Weights of a small image super-resolution model.
Model: 1.65M parameters, 32-pixel images, norm layernorm, layers 12, width 128.
Rows from block 8 of a small image super-resolution model, named by matrix and row number. Rows with one number belong to one neuron. Each number is 128 + 24 x the weight over its row's rms, rounded and kept within 0 to 255. All counts start at 0. Numbers have three digits each.
Before each neuron's rows are labels from the 100 images, of 14976, where the neuron reaches its largest size: "top examples" is what is common among them; "colour at peak" is the nearest of a few named colours to the mean colour under the peak. Only what is clearly more common there than usual is listed. The data: microscope photos of single blood and bone marrow cells. In brackets: how many of the 100, against the usual share in percent.
# gate: MLP gate (model.blocks.8.mlp.gate.weight, 336x128), inputs 0-127
# fc1: MLP up (model.blocks.8.mlp.fc1.weight, 336x128), inputs 0-127
# fc2: MLP down (model.blocks.8.mlp.fc2.weight, 128x336, transposed), outputs 0-127

top examples: smear: peripheral blood (43 vs 16.2)
colour at peak: pink (41 vs 14)
gate.125:098109130116097139160098153156129106169135145165156126107164131164123124090133101112150100120141107141132090142116104082165178165121135172122170154162164121102146115094168107119095134102118105137150114143141123145118134083151115116105126148128127137101082153159109138125130133128140120130105141138115087184081143132139148168155127120107115104104092124164142091126121165116166141095138
fc1.125:173100102151170151123132132097111169098100124127083175123120150157118146156112168126102135123128121139126141111127110146115083115134136155143088119108106143143139146184120127116116102129148125130087127095084136121113121170132113116125095090124176125174137088106170105134126131115176167131178109080154138123137104125162107125152143144081149158133149093101138134150129094128116127144140
fc2.125:124165110182112144094112053131086161129104144090123175115132107107154148129128152127150157082162124113114101103135137149108122149124129158100107102154142115101118125130153145119123139133151091120135105108160084118101092171165146157158097134165140121158131144117107133129142152109146142126116130139146137115124137103104097153138145119106135109166081120130090131137132192085094144106139

top examples: cell type: segmented neutrophil (44 vs 20)
colour at peak: purple (73 vs 32.8)
gate.250:142080137132125163139184110131098162130122118104108155127145140117099116181102136115111134180144103107149099119177147127137109125124128114136135108116154143138093159124151125090120159122091155091170111113144103141149138116142100135172128107160103148098149116106140111130149133109167136135132137108112116137125091120106109105138135136143133168094121092139159147146123175081151150110043
fc1.250:128152126160183100084114129141086090086133142137193106111119111140170092102107128149109130099157126102141125165157146135128099131109153124154130136140095151108132122151137118168086128148139134093124111166138138138143148127113114124106125105135178088130125107143090133118098141129192134121137136188103126110122144114144130111155150162152104122132151097106133076095121109161097147106142
fc2.250:124166141113149136156142145165122091134159085139150142100143113147120111142128134148100172135113140111148143160154099131131122110115149123129090095062114098155137119135165114117098092113146087141145142114070132142144141140122089148129109132139077119098126140076067138114140104138143085098124158168132114144115140130110080118127116117123139140156087155112159140127112129119149122131196

top examples: cell type: segmented neutrophil (43 vs 20)
colour at peak: pink (35 vs 14)
gate.221:113103141093140141140090096161133162140109109137108147114117152098152097128138154132081140091154132130150097133133151115108134140088103136121097101149163125102126139135178173155140127148133138103122089140160132087163116130152115128137153151145132123080127122137116141096126121112199113139131159146119154144066116118124121089122120184164164130126098147128160094121152107124114171109083
fc1.221:123122151127134064171141135100133159117138129131127120101099183138175135167135121129080098116082124155114108162100106111122141145121103152117104130128117163164105141095138124135105144156104100161128120133090150119104119139096202131119116129144148131137142167123120128166124116111138089143130134105142139112102139124080162108146117132123135127180071168132117117135154106094145137170097
fc2.221:091117136106102164117128124123147136121118133173147132111136143132143137137127129112126156117125138192103132122117165113150092139150143126113125150143151152133122140159106131117113157118083094104137166123120103117144129103106115115153144086152094159083111112144120143174116113103097116148016158112136129117160119151124135104109163131088109134152163152099138156160093127148128157091155

top examples: cell type: segmented neutrophil (41 vs 20)
colour at peak: purple (65 vs 32.8)
gate.326:130092097095126124129122107130082143113156109154121149133128103139140134128089111100164081142117121157138127120109150121140130144118143161148073175151117150105109137156127093119154081121164166092120078116118080146112132121142177098132121125124151130083162150121139107108196139129144111185118151123134098091131122135163116143140143105160162145114100095110111137145119152123149129146090
fc1.326:141102192125147113113137137136183079152106145101132109138107140124120135117128123133124133146146091110134087153104123147120132106135120094131163084128142134148124124097121155145078132115098088187130152116141132125157111177156081157104146131149111145145090063116127120141111163139120154116132116102127139157110173134095138088099136139099124122164121169185152148098126134140135118116140
fc2.326:159175127137150127098127149130158126102133144106142134114111115091129140113137133114147128128118124093118131176140103100159130083141119151153177146122123140129117113125142158162145104099108101065115133145172090121124107132149170186113125131111134122102178102115126136091164142115155170102117155091149147123126145158146114143151087169094109114160159087121099064139118125134136110128143

top examples: smear: peripheral blood (74 vs 16.2); cell type: segmented neutrophil (43 vs 20)
colour at peak: pink (47 vs 14); white (36 vs 13.1)
gate.247:147141103133135139124144094061092096164072153179122166106124140126134148132167166138113096129119132114129098148139099116131155128110160152120132136115144108133127114093115129133109115167061104137134101144090115144158120138161111189142142132120098139113107172140049115111097138127124116160148107146144126149142124120151120150138136109113121123143087152149115162142108112176143139150125
fc1.247:135151097151152155119120116111082121151117151173130152113148135109113151161171171114077137144132138136130086135093091118144150124124148178123130097125120122123127117092123099140094119167086111134133134150110123134153122152151112174170131141130093142121132168137053105078113132140177111161134096165127142161110152104134105148145120124121103120118085118151127125138115129192118126143124
fc2.247:120110108126101144158112042146083147116109163137130136135108126148152120130119148122126164099164174137126129111125129103162134139148120157120130099132144086132101122097154160114089113126163095081118145139126094131135085163163140149125130140174135126168112101094119142137128136109141132131136119144125120118123146106119096172123131097126126121144084118143076116120150175080071088127144

top examples: smear: peripheral blood (46 vs 16.2)
colour at peak: pink (35 vs 14)
gate.39:140116087159168122139131099100073179160149117136114108115130116142150118114123142149106104170115143146139133138111108151084177144120143098124086110127180156132140104118137162126136098095149133133134103112070130149115120116128119127109137136124088116155119163137133148156100150105046113105140111156129105129128135140168113141140096132076108152135187140115116120143153142141137157120169
fc1.39:116148094146131114131128140143167106140112096145126109163134119122084111117186118165164098122142140137116132114138145133129136162153111116121123113164097138118098116120148117184110105139148113149123123122161086121146156126110105157127169129150139127101130131099119111148157051118205088129123110118137106127125120110144129102116157140159163147124075091080146134141146106155135074156119
fc2.39:126123134132094137172066148144154142112122148161141132147124150157179114174135126186114135114121139133143137119156099084097127094116130115133110137101127149130106123126135147116139134126079094121133120138145123109124133134181102142107104123125122125104113154110094159124120113117114094137078087114146138111132121103130097129116123119117080118112111092110242128146123176141121118108118