config.toml
model = "image super-resolution model"
dataset = "microscope photos of single blood and bone marrow cells"
train_examples = 97085
image_size = 32
crop_scale_min = 0.5
horizontal_flip = true
translate = 0.12
task = "super_resolution"
loss = "l1"
scale = 2
arch = "convnext"
isotropic = true
norm = "layernorm"
hidden_act = "reglu"
mlp_ratio = 2.67
inner_norm = true
patch_size = [1, 1]
layers = 12
width = 128
kernel_size = 7
init = "small_normal"
residual_init = "none"
optimizer = "muon"
muon_scale = "original"
learning_rate = 0.038
momentum = 0.95
nesterov = true
orthogonalizer = "newton_schulz_5"
adamw_lr_other_params = 0.00079
max_grad_norm = 1.0
max_steps = 9200
batch_size = 64
epochs = 6.1
lr_schedule = "linear"
final_lr_fraction = 0
warmup_steps = 1840
weight_decay = 0.01
adamw_weight_decay_other_params = 0.05
Rows from block 6 of a small image super-resolution model, named by matrix and row number. Rows with one number belong to one neuron. Each number is 500 + 40 x the weight over its row's rms, rounded and kept within 0 to 999. All counts start at 0. Numbers have three digits each.
After each neuron's rows are labels from the 100 images, of 14976, where the neuron reaches its largest size: "responds to" is what is common among them. Only what is clearly more common there than usual is listed. The data: microscope photos of single blood and bone marrow cells.
# gate: MLP gate (model.blocks.6.mlp.gate.weight, 336x128), inputs 0-127
# fc1: MLP up (model.blocks.6.mlp.fc1.weight, 336x128), inputs 0-127
# fc2: MLP down (model.blocks.6.mlp.fc2.weight, 128x336, transposed), outputs 0-127

gate.308:504491551515477502510487451523497482464476503569475426457517558461433507601527515541517511501506419444477422490407495497473514471505491483511491482481471499472473471503544492539545525499574494436672507576530516470481512512455525540498492469524491538530445494494545486477518505449544560506476488466594499509482539478541468481484491508506507503525574490534414529482461490553561530421434
fc1.308:473609479467491475472524507498451514525439473471465490505467482490492465438495469474523509501491536504570488577509486543518410510528518519510560507461505488536484527551504553488381495450464484532368531501509515527514562461478548478445529505501513514476527445522435499470545521526482504531499482532477457594403521481490450521462538505506525499486537509481528525576501513400525510599581
fc2.308:550526436420494496474529529515475508499445537467471561463388499514527506451479489482457515515512501503529484511408505509530530516601515567532422478453464434482553473558530515485477497495522520559464515499385489552533520537460459494504464494540557496508463507478468563453510537492547498476481498459505462562523503512503457479528467490443516509538477530527503466523513562465456490531669
responds to: cell type: segmented neutrophil; smear: peripheral blood

gate.117:541551489551504444490454471487513511532508486528531544509546505509553500540473477542430418524561515520495489466503425510518513496486582490534533563515460554406577477443361441555437495492471550519485454481531438549527452427468500488503483472546552509522506515507482508483470444518522533533514412524504559508569431523454501534515566499529522506458515492450534454524470437511512487459462
fc1.117:491436454509477507433458443456497511535504512607495432521499493527489511502590534525565439499496491498555470434550500499494487505441475561459507474506470544551514462471496422513550473546524546486508577511503600484523529438502557429510529529494474513513560460498480555459485450429541489529510460521486467413456495512517505483496529465570445479428570465464557561506509516550488437536524
fc2.117:415577540450446537492499487487517494504522477546513538465561479478441501583436530505438464527542465438503471488367498487496482580510466502455521556509472494591539524529505505517430452495540475456465430561552569502550467494509566531471507548501510479465556479468521501488448487519538528553455477478462460485471468517501488533477483461537407493470535485464560499548482519453411489509495
responds to: cell type: erythroblast

gate.74:532463465520558462495497507449551462477515519509535509508485446497526460539501500543462532508472515471559469499478572439481479525425572579466559467541492602427516450497487445466595547468434497480493572501577487519477487541573416439544565498535537480469522467545495455492528512504451458452489528447491471545553455468489484527502499447473476452472460558552586491491519459528512460502493
fc1.74:462468497480564477466574489511465433450522510537524543513514556496425514489523500521481573515478504495507513428454544498502533557550478440473483508437490421566535451460606445560558471529463494515415589450493437452504535545509486451535530514591490493495460452528479564483508465463555540511490495476437493522478493523535518516443485569538447532483505493453522431480467505530544498556507
fc2.74:516499509520479462480543540547499527528459513487486525504544492473460484497495553628569473476443464542478533462440502494509529448444494525526459441472536484489522448496474492465455491514502405536551549503514460539498489448507377455551528498594466563526564498500487472513476420489440500474562572527556496535546538461521542472495519496416511528455458527494442451513568486470495428482521
responds to: cell type: lymphocyte

gate.89:522499507475540562551521512447619513540504474521533443499472530514463526529517577591478501546489498518524509507484523513501532511496566544522494438487414505502567487452422526450473469521592504489490465506483513495469431513483463512459508442498498474512430482490516531495511534532480472482509426416494556533501447525412482514478474449583474467552500461437465605458451540459529485489571
fc1.89:446500460499550527467552466515528536522482469540454471571522440459494518543512495521488480542460423439529417546479478492481585550521475464514527488504583464498440496535543539471463506496494568513479485531561503468480470564504550453492510504542458532525520542549450508453528515537526578464469463463478501521456497408525461542486524504538487528416436411416481544514592483560512460545508
fc2.89:512495508505495482517533454507515425456521482472492442542551483523478531548463482476459459565457529542535462453486529515469514510528429473519518477500465445575486456531515454521442412460509491515474415501503494475536404495517517582559517497485588461542402485474442455432459543481538436508456476459474454567428504454442438508502530465477479462513458528495521491537465514544401468486484
responds to: cell type: artefact

gate.55:525500491532533495448429476535563483519420540545536528521433541542506500507463468477519470516517460447470436484556533588430499513476487480385452479517537538431451492440512595480463565517487499478489561614497505573519475520427509514543430527492503560503523450516538514431474545548481441482495528535494454479533471501502498529496482482513437491463429507550519472561536522501468480495487
fc1.55:480469457508481560574563544467471535481542461443496470465540481479495449546570547563472494501517531558553547492438472400573506491524519516620524496470444464541516474524503409506533473472500517523524433375477517460514527468529487466463558434540477494498503533496491473554581515452530559504518501488504521477494469495492511454537529517530597483491571491478463529439480479493537504518514
fc2.55:513516525508444448535460481497562528484506540503502494576492501576479507582499573506466535508541450412512464489508505480496423473503467483584521529541515469547507487488454500539510524478548580493476498552490536474502508516549468498524465477537523421504553484425513529509538470530483558547311478442456511500499492562519488491425472539492531440497489512505526468515470474445528455434527
responds to: cell type: erythroblast

gate.252:512473485507477491489517570470549522480494453495477575474432507494400579452572457499490455488469584494490515534511460491536473538501487452491553583536483511531494537500490552489522526641572538475488481498529543554455496520582498502573456477539495440464428574482501473486455527521467471595498481454495451460453521429440466499495466522459488502533454508518486548482537508462467513463491
fc1.252:540467471513514540542421491454502543447535495534577552423503466492423591535515490530459519502504528512452543465548576491520457469527502494500553532490491490522470498492484488454554506566528475526475511442536529556618491502595447485554504543533556443494516475437511415509504512513479473505462487453455545445509502452472434489462446482434478462505432554548511514536556487476468548470475
fc2.252:416547421542515489558447502477544567494476440525496448607496486450557518474579465516493515530489439489478409557510456477455491419490478536461497481479513474490516463546552490542442470516499537542536533520518447498453539493482455437521577501503516457514493530434488472494473560464477463461507440481544452493510532381522508583578535484494529454454480488458481504485516478499550506534497
responds to: cell type: artefact

gate.27:548532564512561557500474572443463458538477542473481482472475489535402459526478504488527453485471498535438449531505479492527434511521573481552476519491488500535483554555495504484457490489507478529509612457429580487492419460486520479492510474509551523439504515455419457477462488487450470501536461544547447488502484459557542551442516479596478507469442523606511567510549500472497517513524
fc1.27:492495483436512483508463483524462444517476530494498481496488522525476501470452549537544491541508513580456516500532546427491480488478559534513515504475508504447533577546556557508473476500526489568478534466497558515529492438478454535520497440532510573442567476444491474498485500448530490482508444508544471499570536499445461554498586434536539461447402533521572476577588503448407434465472
fc2.27:546509461560450490473466521492513511517442566452540537459579448449434467513544514532503512530514464545541530443534543519503507480474437424458498485479430534544566552491488555471520546541449491431480515557435506526486499576530497543516547487498574514487393474497514528570477506442453510438594518494473425486481479505434489563509553518484555505512522504548447507467514484471451507464457
responds to: cell type: segmented neutrophil

gate.317:511474536499515443444450481481538462536457401493559470517457510473586489534540570525470501521559514463548588508559579457478540574503504473478566527512522552391475526468567445543457513495488500498494517484529510472486476521550482462541462505480530456451466562503542557464481501537480518518506456521462604465545506480420469558451477526453451532477473480514502507469464496544485474481418
fc1.317:529466460431467559439526525567589516521545639435451511535513530574465475503425468604476487487512494541494530584508529494472492508464512486443468432506549516547536511544467487464528418506458486494579491501474481475438508466495535477509423451495422570497469486458516464513476502475499527447488541489510439495534530521572457523504479503510475541505451527525474519537489497500468504504571
fc2.317:538493496514472530524508480466548485495548496499461513524482525526581544528561495526511486493466561535495508547455463515522455473550511531542624507474554487504435534522497507511528527534486544486544464456508534538517518414445595460521529545519501564430452528517428474532511459414502514492645452492477491474565545485535482421505488494571485538548518469537505468473503547443462461531457
responds to: cell type: lymphocyte

gate.144:550528468570470510478475574505491485500635519471493413465475507528464489465476484484507513480463492547524501502459511560504490486546524510546563503522467488594495479588513508389545464556457436526460468581499438433541553508458491523537501504549533525547487570485507459468424501442550470532495503539470438479554510553489480461533450534538515488509459536439488473446528451504481513490465
fc1.144:538513509602473540429448461501535513501597465508513492463436446505528536464420516507471526498546492488502503507484462485535463536519481504526447470492515488503502424510444535493543495441456424507480496536529413440515467480491495505575508582464564539474490544546494520435526539460475458434504534596461527537548564510530460503489529526574512455465522437456496553561484466474476494581473
fc2.144:573534513532551431591479469519474493544504478499510478498452529570562489483535558514574476571582510523508562499551518476482486444480429529451550540504490513464537489470456503500492509533574434465440496541551468546490442560486495483452554480452482534513518500466492612501516453566512434418456527456441550463482529479515565492440494497472511512519448484544504484484509486527488556572502
responds to: cell type: lymphocyte

gate.176:500487470506508451451488502509511467456572497494534480477514529515498479472487542532464442446521524524548527480533520505511498556547481522485492466553524484556480493540493376521518479497512480508471552449467435477502508521560478542596488506423450512498534526460558540447511463490628565516482576506553453425496477529497517494477456390510457518527470564541472497521586521429419469502486
fc1.176:552524527463564541501533542455525516467542486517481494506476517491449514556502492457529524539465440443491466474509486500487514459477503478609476566476448509415547503556552475469536527467517502503550473443461507586425475425491518494467482520502495509448543471467467560545512513486460464404523419568535487461554495498510487543472526469487393535454589576480557522522474522559531479457510
fc2.176:537494484441567556499486441551550521480555491524456549534534527545507546519477469472518509544524507490446531475453468534543499602528575458514491480597501510512526445495462513427549489455500449485486483499484540579503458533537483490452464452497483569513443547521490505525492507546497455572527544424500450508543461449486510530514590442486476501493480545559407497579521462554465515514574
responds to: cell type: segmented neutrophil; smear: peripheral blood

gate.280:487503404514433452396497460439520500522511472474458494489556508495443500571489522566558495437504524495553473516482507431469449522569414431494520501460508467465509466446546427545520535519511510443503476499520509449428497476488455482506469470546487554484544490488574542506530575501514528516507547485613497483479480516540557491515499479591518506431505519541485564528482554490461506490577
fc1.280:496517598462457496482500531510518409577475495544508569494445469426477437473513544451540513530440489546566480508479512504488464489486492487556475542510521574489451528516562476460467573476526465490509462466497479507492433595516517453477459518526492550466412513545518481592531540548468456536469504492488476545459562489535478494557478431450496475422510495476537475551485535441549490582503
fc2.280:501504555508481432486499460535565481469481524505496505552585527514520517516481496510454532527482473538476483485478511504467563495585498527516498488508475525551469462483464495469485491552518512498580478565492485397468558586464506565464469514510435441501444580540586469510482456518431475464446574470452545503540432519509500490547485436452467549460463521408481415509475537487534563453472
responds to: cell type: segmented neutrophil

gate.274:511536495431485513427411436476451517486453498552423482503549494483515507488573448423480497467573527473601489459538430500569578465458552542516555498448514527478493451507584523569571473514510505438497509440532507539540497462482487531470508522514454546497534504492445525492523592524504470544484464472478524503495539410498519506561491482425491475544554503478557499481491455457485521508522
fc1.274:457527476463472487539501508537482469469449525511539578454559520481474457507512488568493503511567485538486519521481469544448512449564524551558483507519498507501486476507462489503522514506493604488509450540473523509482495320461526527622508520515493465547527501428604463460524423514516524508506474523504528542453506519490494531418530469484450518436505470509520509533499459433421454496495
fc2.274:516429497478522490500555467495455485499474508511469463496493447549553438532488537645512494517563620491480473532494519456506486513503597594501487534532505457466458522502487404446489552509496495532523472533501509451468511475494458499498487434549500461476481543585382445509459447498498465552477512472538457521516434497532550417482546459476546528478480479514509460454480480529507497515490
responds to: cell type: lymphocyte

gate.320:538468514465543531508471519454471486530517534532503511467464505521505573468483561501418547460486497525510534497485533499460578471546519478563483496470532450505519531539442547477451514513523485417527437536471481550495432466506487618444423529524440490541526600473548507470450498510391540428500493498589518493511543505530538467450468490445486474487466489547532486512404544500454532509545
fc1.320:503525521465444477493512521492495537453528527456480392564502508541530395530511445485526527485483525523497520463577494483560424506511468520486471499538474573469504465481538536484551443519454465566504522504519570523523499535538458492491527536420615473472535431518518562475572471513481512463515520496431440603546522463485439495546472499503520484415546484493514550443468454508452492474473
fc2.320:513443487396461520556531463492517491484490571426545508508560500511486446469498567508533516575507481507482590501500511473489478516560494465526523474519534569464518392531500525471486438391497493505567516525502513469552524600522501560609517505467554557463494446534439471467515492444482464522441538483518487563492479504537493509452501505539477498518487546550459500509479495508571551444487
responds to: smear: peripheral blood; cell type: eosinophil

gate.247:498503498477517517526465541531449500503389547562479501523485527565460433496467540524549491495487524456468451520527492548464474518474455458457396499544523422459480529552472486453541514489439502557463519541482519594470505511543505489473509545507396503520526480527540551505552555450454548506495462580462531536496494491487470481473456532498498549583477570525559562548444442467482436547503
fc1.247:514481521513491485515426508514472502503383519585464528498482511553486439480473551549579538474495520481458467541524443558456452527499436462427441504528524430490452503535519488505536539466430496550482504512418485549486539488507561483496486554505399475475527510530494554516552545462489548495481444571453510523488491510505483556472463463484469526592490580536564532532467462466499477568548
fc2.247:437496497454528529497506530496564510489439490556497489517514533472526456477446504562484497466494528514495515508506521463520493518499480508533506473531512565496470520585561435501545512483465482467478523510393498555524559449494502466506482512524460506502497501504481488499506552515501557538754528462454469445498475508568509474468549534450493506440487547498477500481553452500457550521475
responds to: cell type: artefact

gate.91:443501508481462440584540558533501494448499475562533472503469487505473515492511570488581510611501526503508460456458569516531473446531548473509455507464463488532497494422498453440470423475511516360505552538472529490467496499598446514500504526598497531508534532475529507461490496465481532461499502492496529481464497502538504410452525502529543589493551529463476487469550495505502480577465
fc1.91:490503490589521531471511480506524512524508586478520544514504568506509506489509513484466469565512472488509538455570484463522532499471465442473496491526606571503470546511452477498487449506468528449485401498436528485531491534461468495480450546490466603574504483449591405384456552530558523535501434452477451532509554449495478535512522495511495501491467446539469486453503511546477544478539
fc2.91:542514459516453589487519486447517482446562544453496406524491492524501498555500505433491492579476556516513459491504448482514488598463548511545635518469503493499495464483504538510505492510455506445497479424441510559561466523512474582567515488533492505525453551444558501487509474461469467484433463467501476527499468507502436408459490462468478498476494469499441480554570489448453496452448
responds to: cell type: artefact

gate.78:460513487495551445467543499501587563499447468506500470569515474483479514477484456508546467533469485473562508567466514409574452416493496444547421551502409495498546590526528470490451520476550466552495501458407539584501509495484554544495559564447508455481526488465485487562514486514518515457465498524542463433486493496504534500502509456555499542492574519490518490520494484388493526512501
fc1.78:524462535483484593554424532544467498530547504533513468482569517505502540477541504502449572493491506491368511466497480568440565564466514492496549475473545472482448415461505518483545534504467543407525465512591502459516502495532446507489453480524507519478501530554506505409472503526475451464513514523467516599499515485519511527484523517466413471470451487548489505435482501602524499517461
fc2.78:520422475462507453466606557432502486530483456463475495399446524496489596438481517469459445492457454580545463552439467554476482542520473548572523502448511527515501465535545519526501537453479479506498484413524482486508500517490432492526502477484447449506555495502489564539541458480560505480457473551523473498480470534493485493533518474468537553538532453527409504502430545448439507539448
responds to: cell type: segmented neutrophil

gate.288:466555483468404504575514489508519421491528523502435518476459495458503546513535556479462487470525504467453535429553486471450577605522495467504542457522470588385539478516517466545497509537492515377485584512455526493542524542468512488539504521537510495482488456507564490502473476472547509528521557465501430446491523508441538434522555505520446551458506502468469526520514539547451499513491
fc1.288:533460548496548552438466499456573478548560509520492530510570498458482487521486485503496513480502487533482460434448519497570550465521488586494510519474529492528447478431475533483591543532415467496619412520525475548491439547500512460513458486480449552459506481516584506467391516462474555468492517462486425487504496493551524494447477540518503513504508529587469442514487476477472498564490
fc2.288:535499447433569496501496474414489481440520518498530472513508517493485500485542539471517524470521565580486500452536492554503435505535470501484548460530520469544460532519478478415499515420467523491514535600533468502515424511548500484593565474529474490432493469468499504501438558455530537478463427554483568523549487461558513507508501586554450544486536507550541471461513427548446462485438
responds to: smear: peripheral blood

gate.149:554483538467523572491565503506430544469509506471494555525511466513475501423534528475465487431531499550505475493520536488481454425505528514457540544540501539466546503461499457473480464522509454553447509486528477477500429494517450517544418475477503587522564430474538456445494514503522541501515560487540514489481457457467493571471553420559484590417493531588469563506529480450528414503540
fc1.149:500487448518549471480511516506496422536475483435483565561482495485493511476448493531490475477441530549537512532538478473510464465459404508433489610486514573480510551461512517451446508504479463538395552464508494500557499522463464512537423530491540578493527503547490480446486566473493509464473588531500565566528472474512537525459565535409479514492470510453465491450446554496500515513580
fc2.149:455481480548489492535446500549473472530482453434454421504501503457502468462526482499444490474506496491481517516431530485481564428451471546561487527519517502483500551584505486475549453526527516475499548456546501489409532521510440493541525513492475446463418528509515494546458514457493480471562477519589513622489483512532530455522529485463476416578427513542522477464501523569514388482457
responds to: cell type: artefact

gate.50:578442552422483497456499521536516456455542486563429507465496451498555545558505431515430493510492525461453428539555519443506537483446582445492429550503476537449471502568521567475529473486522534478450450494539468493488443463530513532505527573452511500508507531479467464543507506535482576495542519457560492486459460555507609458532516551500429527490510492545473490518473515433518481547524
fc1.50:573508539475462491452543498511476494448567543526399493479489506487579519483507523454522493504535573483525471536551541463403448523489565420490479471519441527498505474536533470497508480503537525505491450495528483479422474489553515474576528509535527497462427620498463481496510464498547583461482472510547551436503511516486506492491539572482404566524480531545504473452549469424462487528470
fc2.50:532514517586522496510463554477500538467507496536510543473474448542462601471448498506516590553457529564504432534464477433451450565465498551410489494472504525434531430537500450541561486502434502508496487502533498484475479464473509479413522475448514557536548464448533487482507459498490584589508469504565463481475467556480557514479560520489554547481455521498560440446498524535515505508483
responds to: cell type: lymphocyte

gate.255:507520473491445436515497425530549563526342571509525493507501575511429452466507513486516492432513487516514515490502518561440505466469488525447464520560539487486533511483532511503510501494527442491405504550610480511516477505506576482486512502475562514484459479504471483514537510502466480436511488559471527491543483531464596477569481542508412545491465538474538534525494428497518414520514
fc1.255:514549498516451427540536471514535574510359549511509528535493568531411436500506561450518493412499451491496502479504543549416460512490517512459472517533550525472496531501508517518513478505478437518427540550583451500487507474484561463498505551461556544520496441490506471482513476485487462439508511586505507470564474549469561472526475518483425569475480544468520486478486441517509418525511
fc2.255:471537524520457474491516503478458495501478505431517494533501455467553499532484546456514504502521476446492515544489477508466535470529482468526494510520515495538512537500519504501507487490494457508472486599589474422471486531471517461526555440503580439503537526537536528446540438510484500565735542500516495511498536478537428520496531529496522481523526546519535491480454496611525460513546
responds to: cell type: eosinophil; cell type: artefact

gate.85:486492554588509525522484537462520456632547475539479525505527489469503558481484529526537544488510554503549503469452543480508533544416594551431430540491446524468564498486367531465498490452576514420516440533465463552465506553479448535429490480503523490481474473479532487502511472491525485513488450455528466504498481539493519514507531531528489461493501420477554442464504533485556511469447
fc1.85:540502492557506506568547508482460523487540442524509505569506556527509524601508455476593444543438588491512478475485509468529497549466592525552455501538508559451532453483508427447527526486459514508472484537518508543491511458525478399468440546473500500456538415509442515468483539435494465483482483459520539483522513513489489445576506525535551517531524474504483459437462437521514447412462
fc2.85:532495492535517537558490432522522471400519500582421505518370510493507522487452468563562459514526515472536431491532494483508421602478477460507485499520497509470512528435498506549513417505465498472463474497464552493506442556531438471517446518477489515504483556479506512500498507421454494476540492484491380534478441443488510482443525502574519503519446443508453470499572482490445478502512
responds to: cell type: segmented neutrophil

gate.200:473519488483495453537479532533460522477502487432547510500538482421455495440504572498495463481594493471502508506570560494470507566435468496475474490552483520471549512463513572429548481549555579505478525502545437605438467485490563472457444461481599537542477473570473449529518538529550471484503512516512481525548468459477504542494484457582524530503528534488496477444413530491483452450475
fc1.200:505488478526549507459506484478504462395488503524537511470546472577511443491532393502491536467566486473492475532484494482529562449438497504523488604551497428469573487520508487417482569490537464549462469536547531442472537480503535534521462418474514494460515376517482524545488524522468484539535505514460490482505549504434544457511528580480463475543551544529528475540490484454502547433532
fc2.200:601519486573497566511526545514546516482509517508443514553550507510512502456450490566435521540460607534495395531509407520506535527524555599484502528481525454523540480459524520572495559473505452520519440569509512509476496521480517543471526510445547502510465517512461506457515504527525483529551452533540579503514498493466566539505539463537515493475533486440555425495593471454500510513454
responds to: cell type: lymphocyte

gate.185:483467473522457456547465572597450469470555569486552512465458475535495427484517486449537415538486498462435495463510419503519533494519521486510587434486529554464471498507486510506446491555442543472637547495486490479549448519485452521500534503489502505510546478549522531492478543459544547533487539517485483531572463520536467526486456585525497511500513444525494523406441509452502530482443
fc1.185:481552431570530520491564521479452515504456565489517494443499478468554558620538554529520459557540456555506474499420466486540521511539544523501545508538473494486506531447484489486624582532444491428480510452497492518454480524495433537477497478552584425514489475487536448507474514423539535535507529475479453493489490514455457492541423448463488472496506561503486448487480457534493450500489
fc2.185:507523604525480497493449454470507503550491467491473525624473463466427435495488554508584474438503491515479567461451506540493554462398514461521555479499482565594438444501530495432537497442535503479527497465557517500487568543490530573511494526473490450508470471487504482542519577504538444534416486496478483476466506479514498500557503481515573507490467485551472525521506486487497556418480
responds to: smear: peripheral blood; cell type: segmented neutrophil

gate.223:414516336459468501513460473448520464511512465453518543535474530517425516527527414526498469515504509522552455548458566493451453524558509564477566483484504507457490440562454501468501494514457563581529519470597494481463490535529573497471538469511507462504477466476412470494572542510456484500507452485527499510470480528494529456554545470497540500543550473531540537526506465503490513571486
fc1.223:524480417531410498590448560535505453526457503512531570480524470521526450496519489469449473513529519481476470488488496632507431533526509526494560471392522451537466492498479519515471463471455461486522519542500445459544507483552549497485476448492494449556513475499445487489473485571561472535494494482578512458435511521459532444474551491503502521486483527583538501531500530488516479635481
fc2.223:519474522416442518519556477488398468464531533497485485495495524450505508457489552437431507480491530509471475434477544543550471489503538462493570484432504506521462470545504441456520532419463499493510530513502513539540464454515428420571518507494482468582509512507489537544463527552575552505523470459502505562451452496536495479536447470478481386525550515499449477584474434553556523534520
responds to: cell type: segmented neutrophil

gate.86:533470539522499493532540512445552565500411446493501399511589566528581485500531524503515521532485486456519505431479488581477447476498474504495550492513551491503512551461489547487527520484535490467503565499456531519440474451517391491493506499542464541474562529519483491494472522525549584471491449449514438467494389515475465497465551482457443560533468526489428565510555504501480434532491
fc1.86:537498519506479527536455498540389440475567497542492535446387485471445525568441470525467398480533523489498468553489528476530530495472546499474435486491457484520509482492537463497544490453455518520520482505527511519509564540449574487494556499481547436535447450512491503565563503450467506558506584538452565519546589512501536471520481518501581428475531492471542444493486477460482527454487
fc2.86:484464479518521550472491498519469483519518471561485486475522435484535470459526558543585550485483467473508466518511591431560482476506538502549498492496533549505561513512513539478541452482486433532517499553496524518548509485516581511494476426495521538566572504468536429556547490537503505444395496501517603479486588550535479470529499503519513587441525507454401464501568532509460540547512
responds to: cell type: erythroblast

gate.60:482520483499513442489483575476492454499512506463541432440466520521493603583454550507484481543448530527442506486593511532477607488521504420504486465489475486525499446516539583529500520548512476491515574492493530512413515446594444486462501535481587493514560512498479441525532515484476556475523522542463492515530440533472422448547476476514485503474465461475502499458490443472471532550427
fc1.60:519531505481517476565480392535482495501451475471468477600490522503465427453436463475444542481529441473531519545451490581495483526490515555495510507494505504500596615502508453504475525473533505498514447439526480503507524527499516516480466480515453481478497422520503527536562443544524491471524516512534482471486504514506488548495468454471509487529459560517429361553499597530539578465534
fc2.60:500492501460482524472530481506536434568471519479457521468484438513468499506471465468555449471528525448520489560509508534540554578536504492554494520515467476507479494509502484522557474459411451529462442504562500526555465477498482463568520523451529403484482455566505415454496493413509529544398493569453517522481506522458470506521530470508471427572484584540487512496513564463496432430433
responds to: cell type: segmented neutrophil

gate.311:485499421444561432457525477537491521453438449510512454430450500465482529536518530485476535489578520519453477554481531500448564529543477441469482594497473505514475522540534471539525499541510474591482553502507457461443480520468529555553441506425478486494529542486521511444448513540451614468516497500489529545470519491547503492466454504477538484435541467538430540542563514478454576461542
fc1.311:477491518486519509439572505511551515423460523505508481532493447518524471533526447583523538573554468537488582492495489529473546484421500533507518529512428562418590570456521491534524529503547509454503492538506498448542482536476554505477507521478420554455461454532480507519487531512507543427484507462503449502546516483468483532481526578455490489527522518418508411472489522474435382484462
fc2.311:499498526545595532486526460453510486488469502475519579491507485481537516518446589538533483471491524490539445529517472546487473491525554477504428541496438464534494568442509477466470524478461528412490488459589495521482484477485558510486507479511567438466578598498505465533473593535470475466544508506407497522467489551480495505544470541404502586487446468414482463476460470516475483514477
responds to: cell type: segmented neutrophil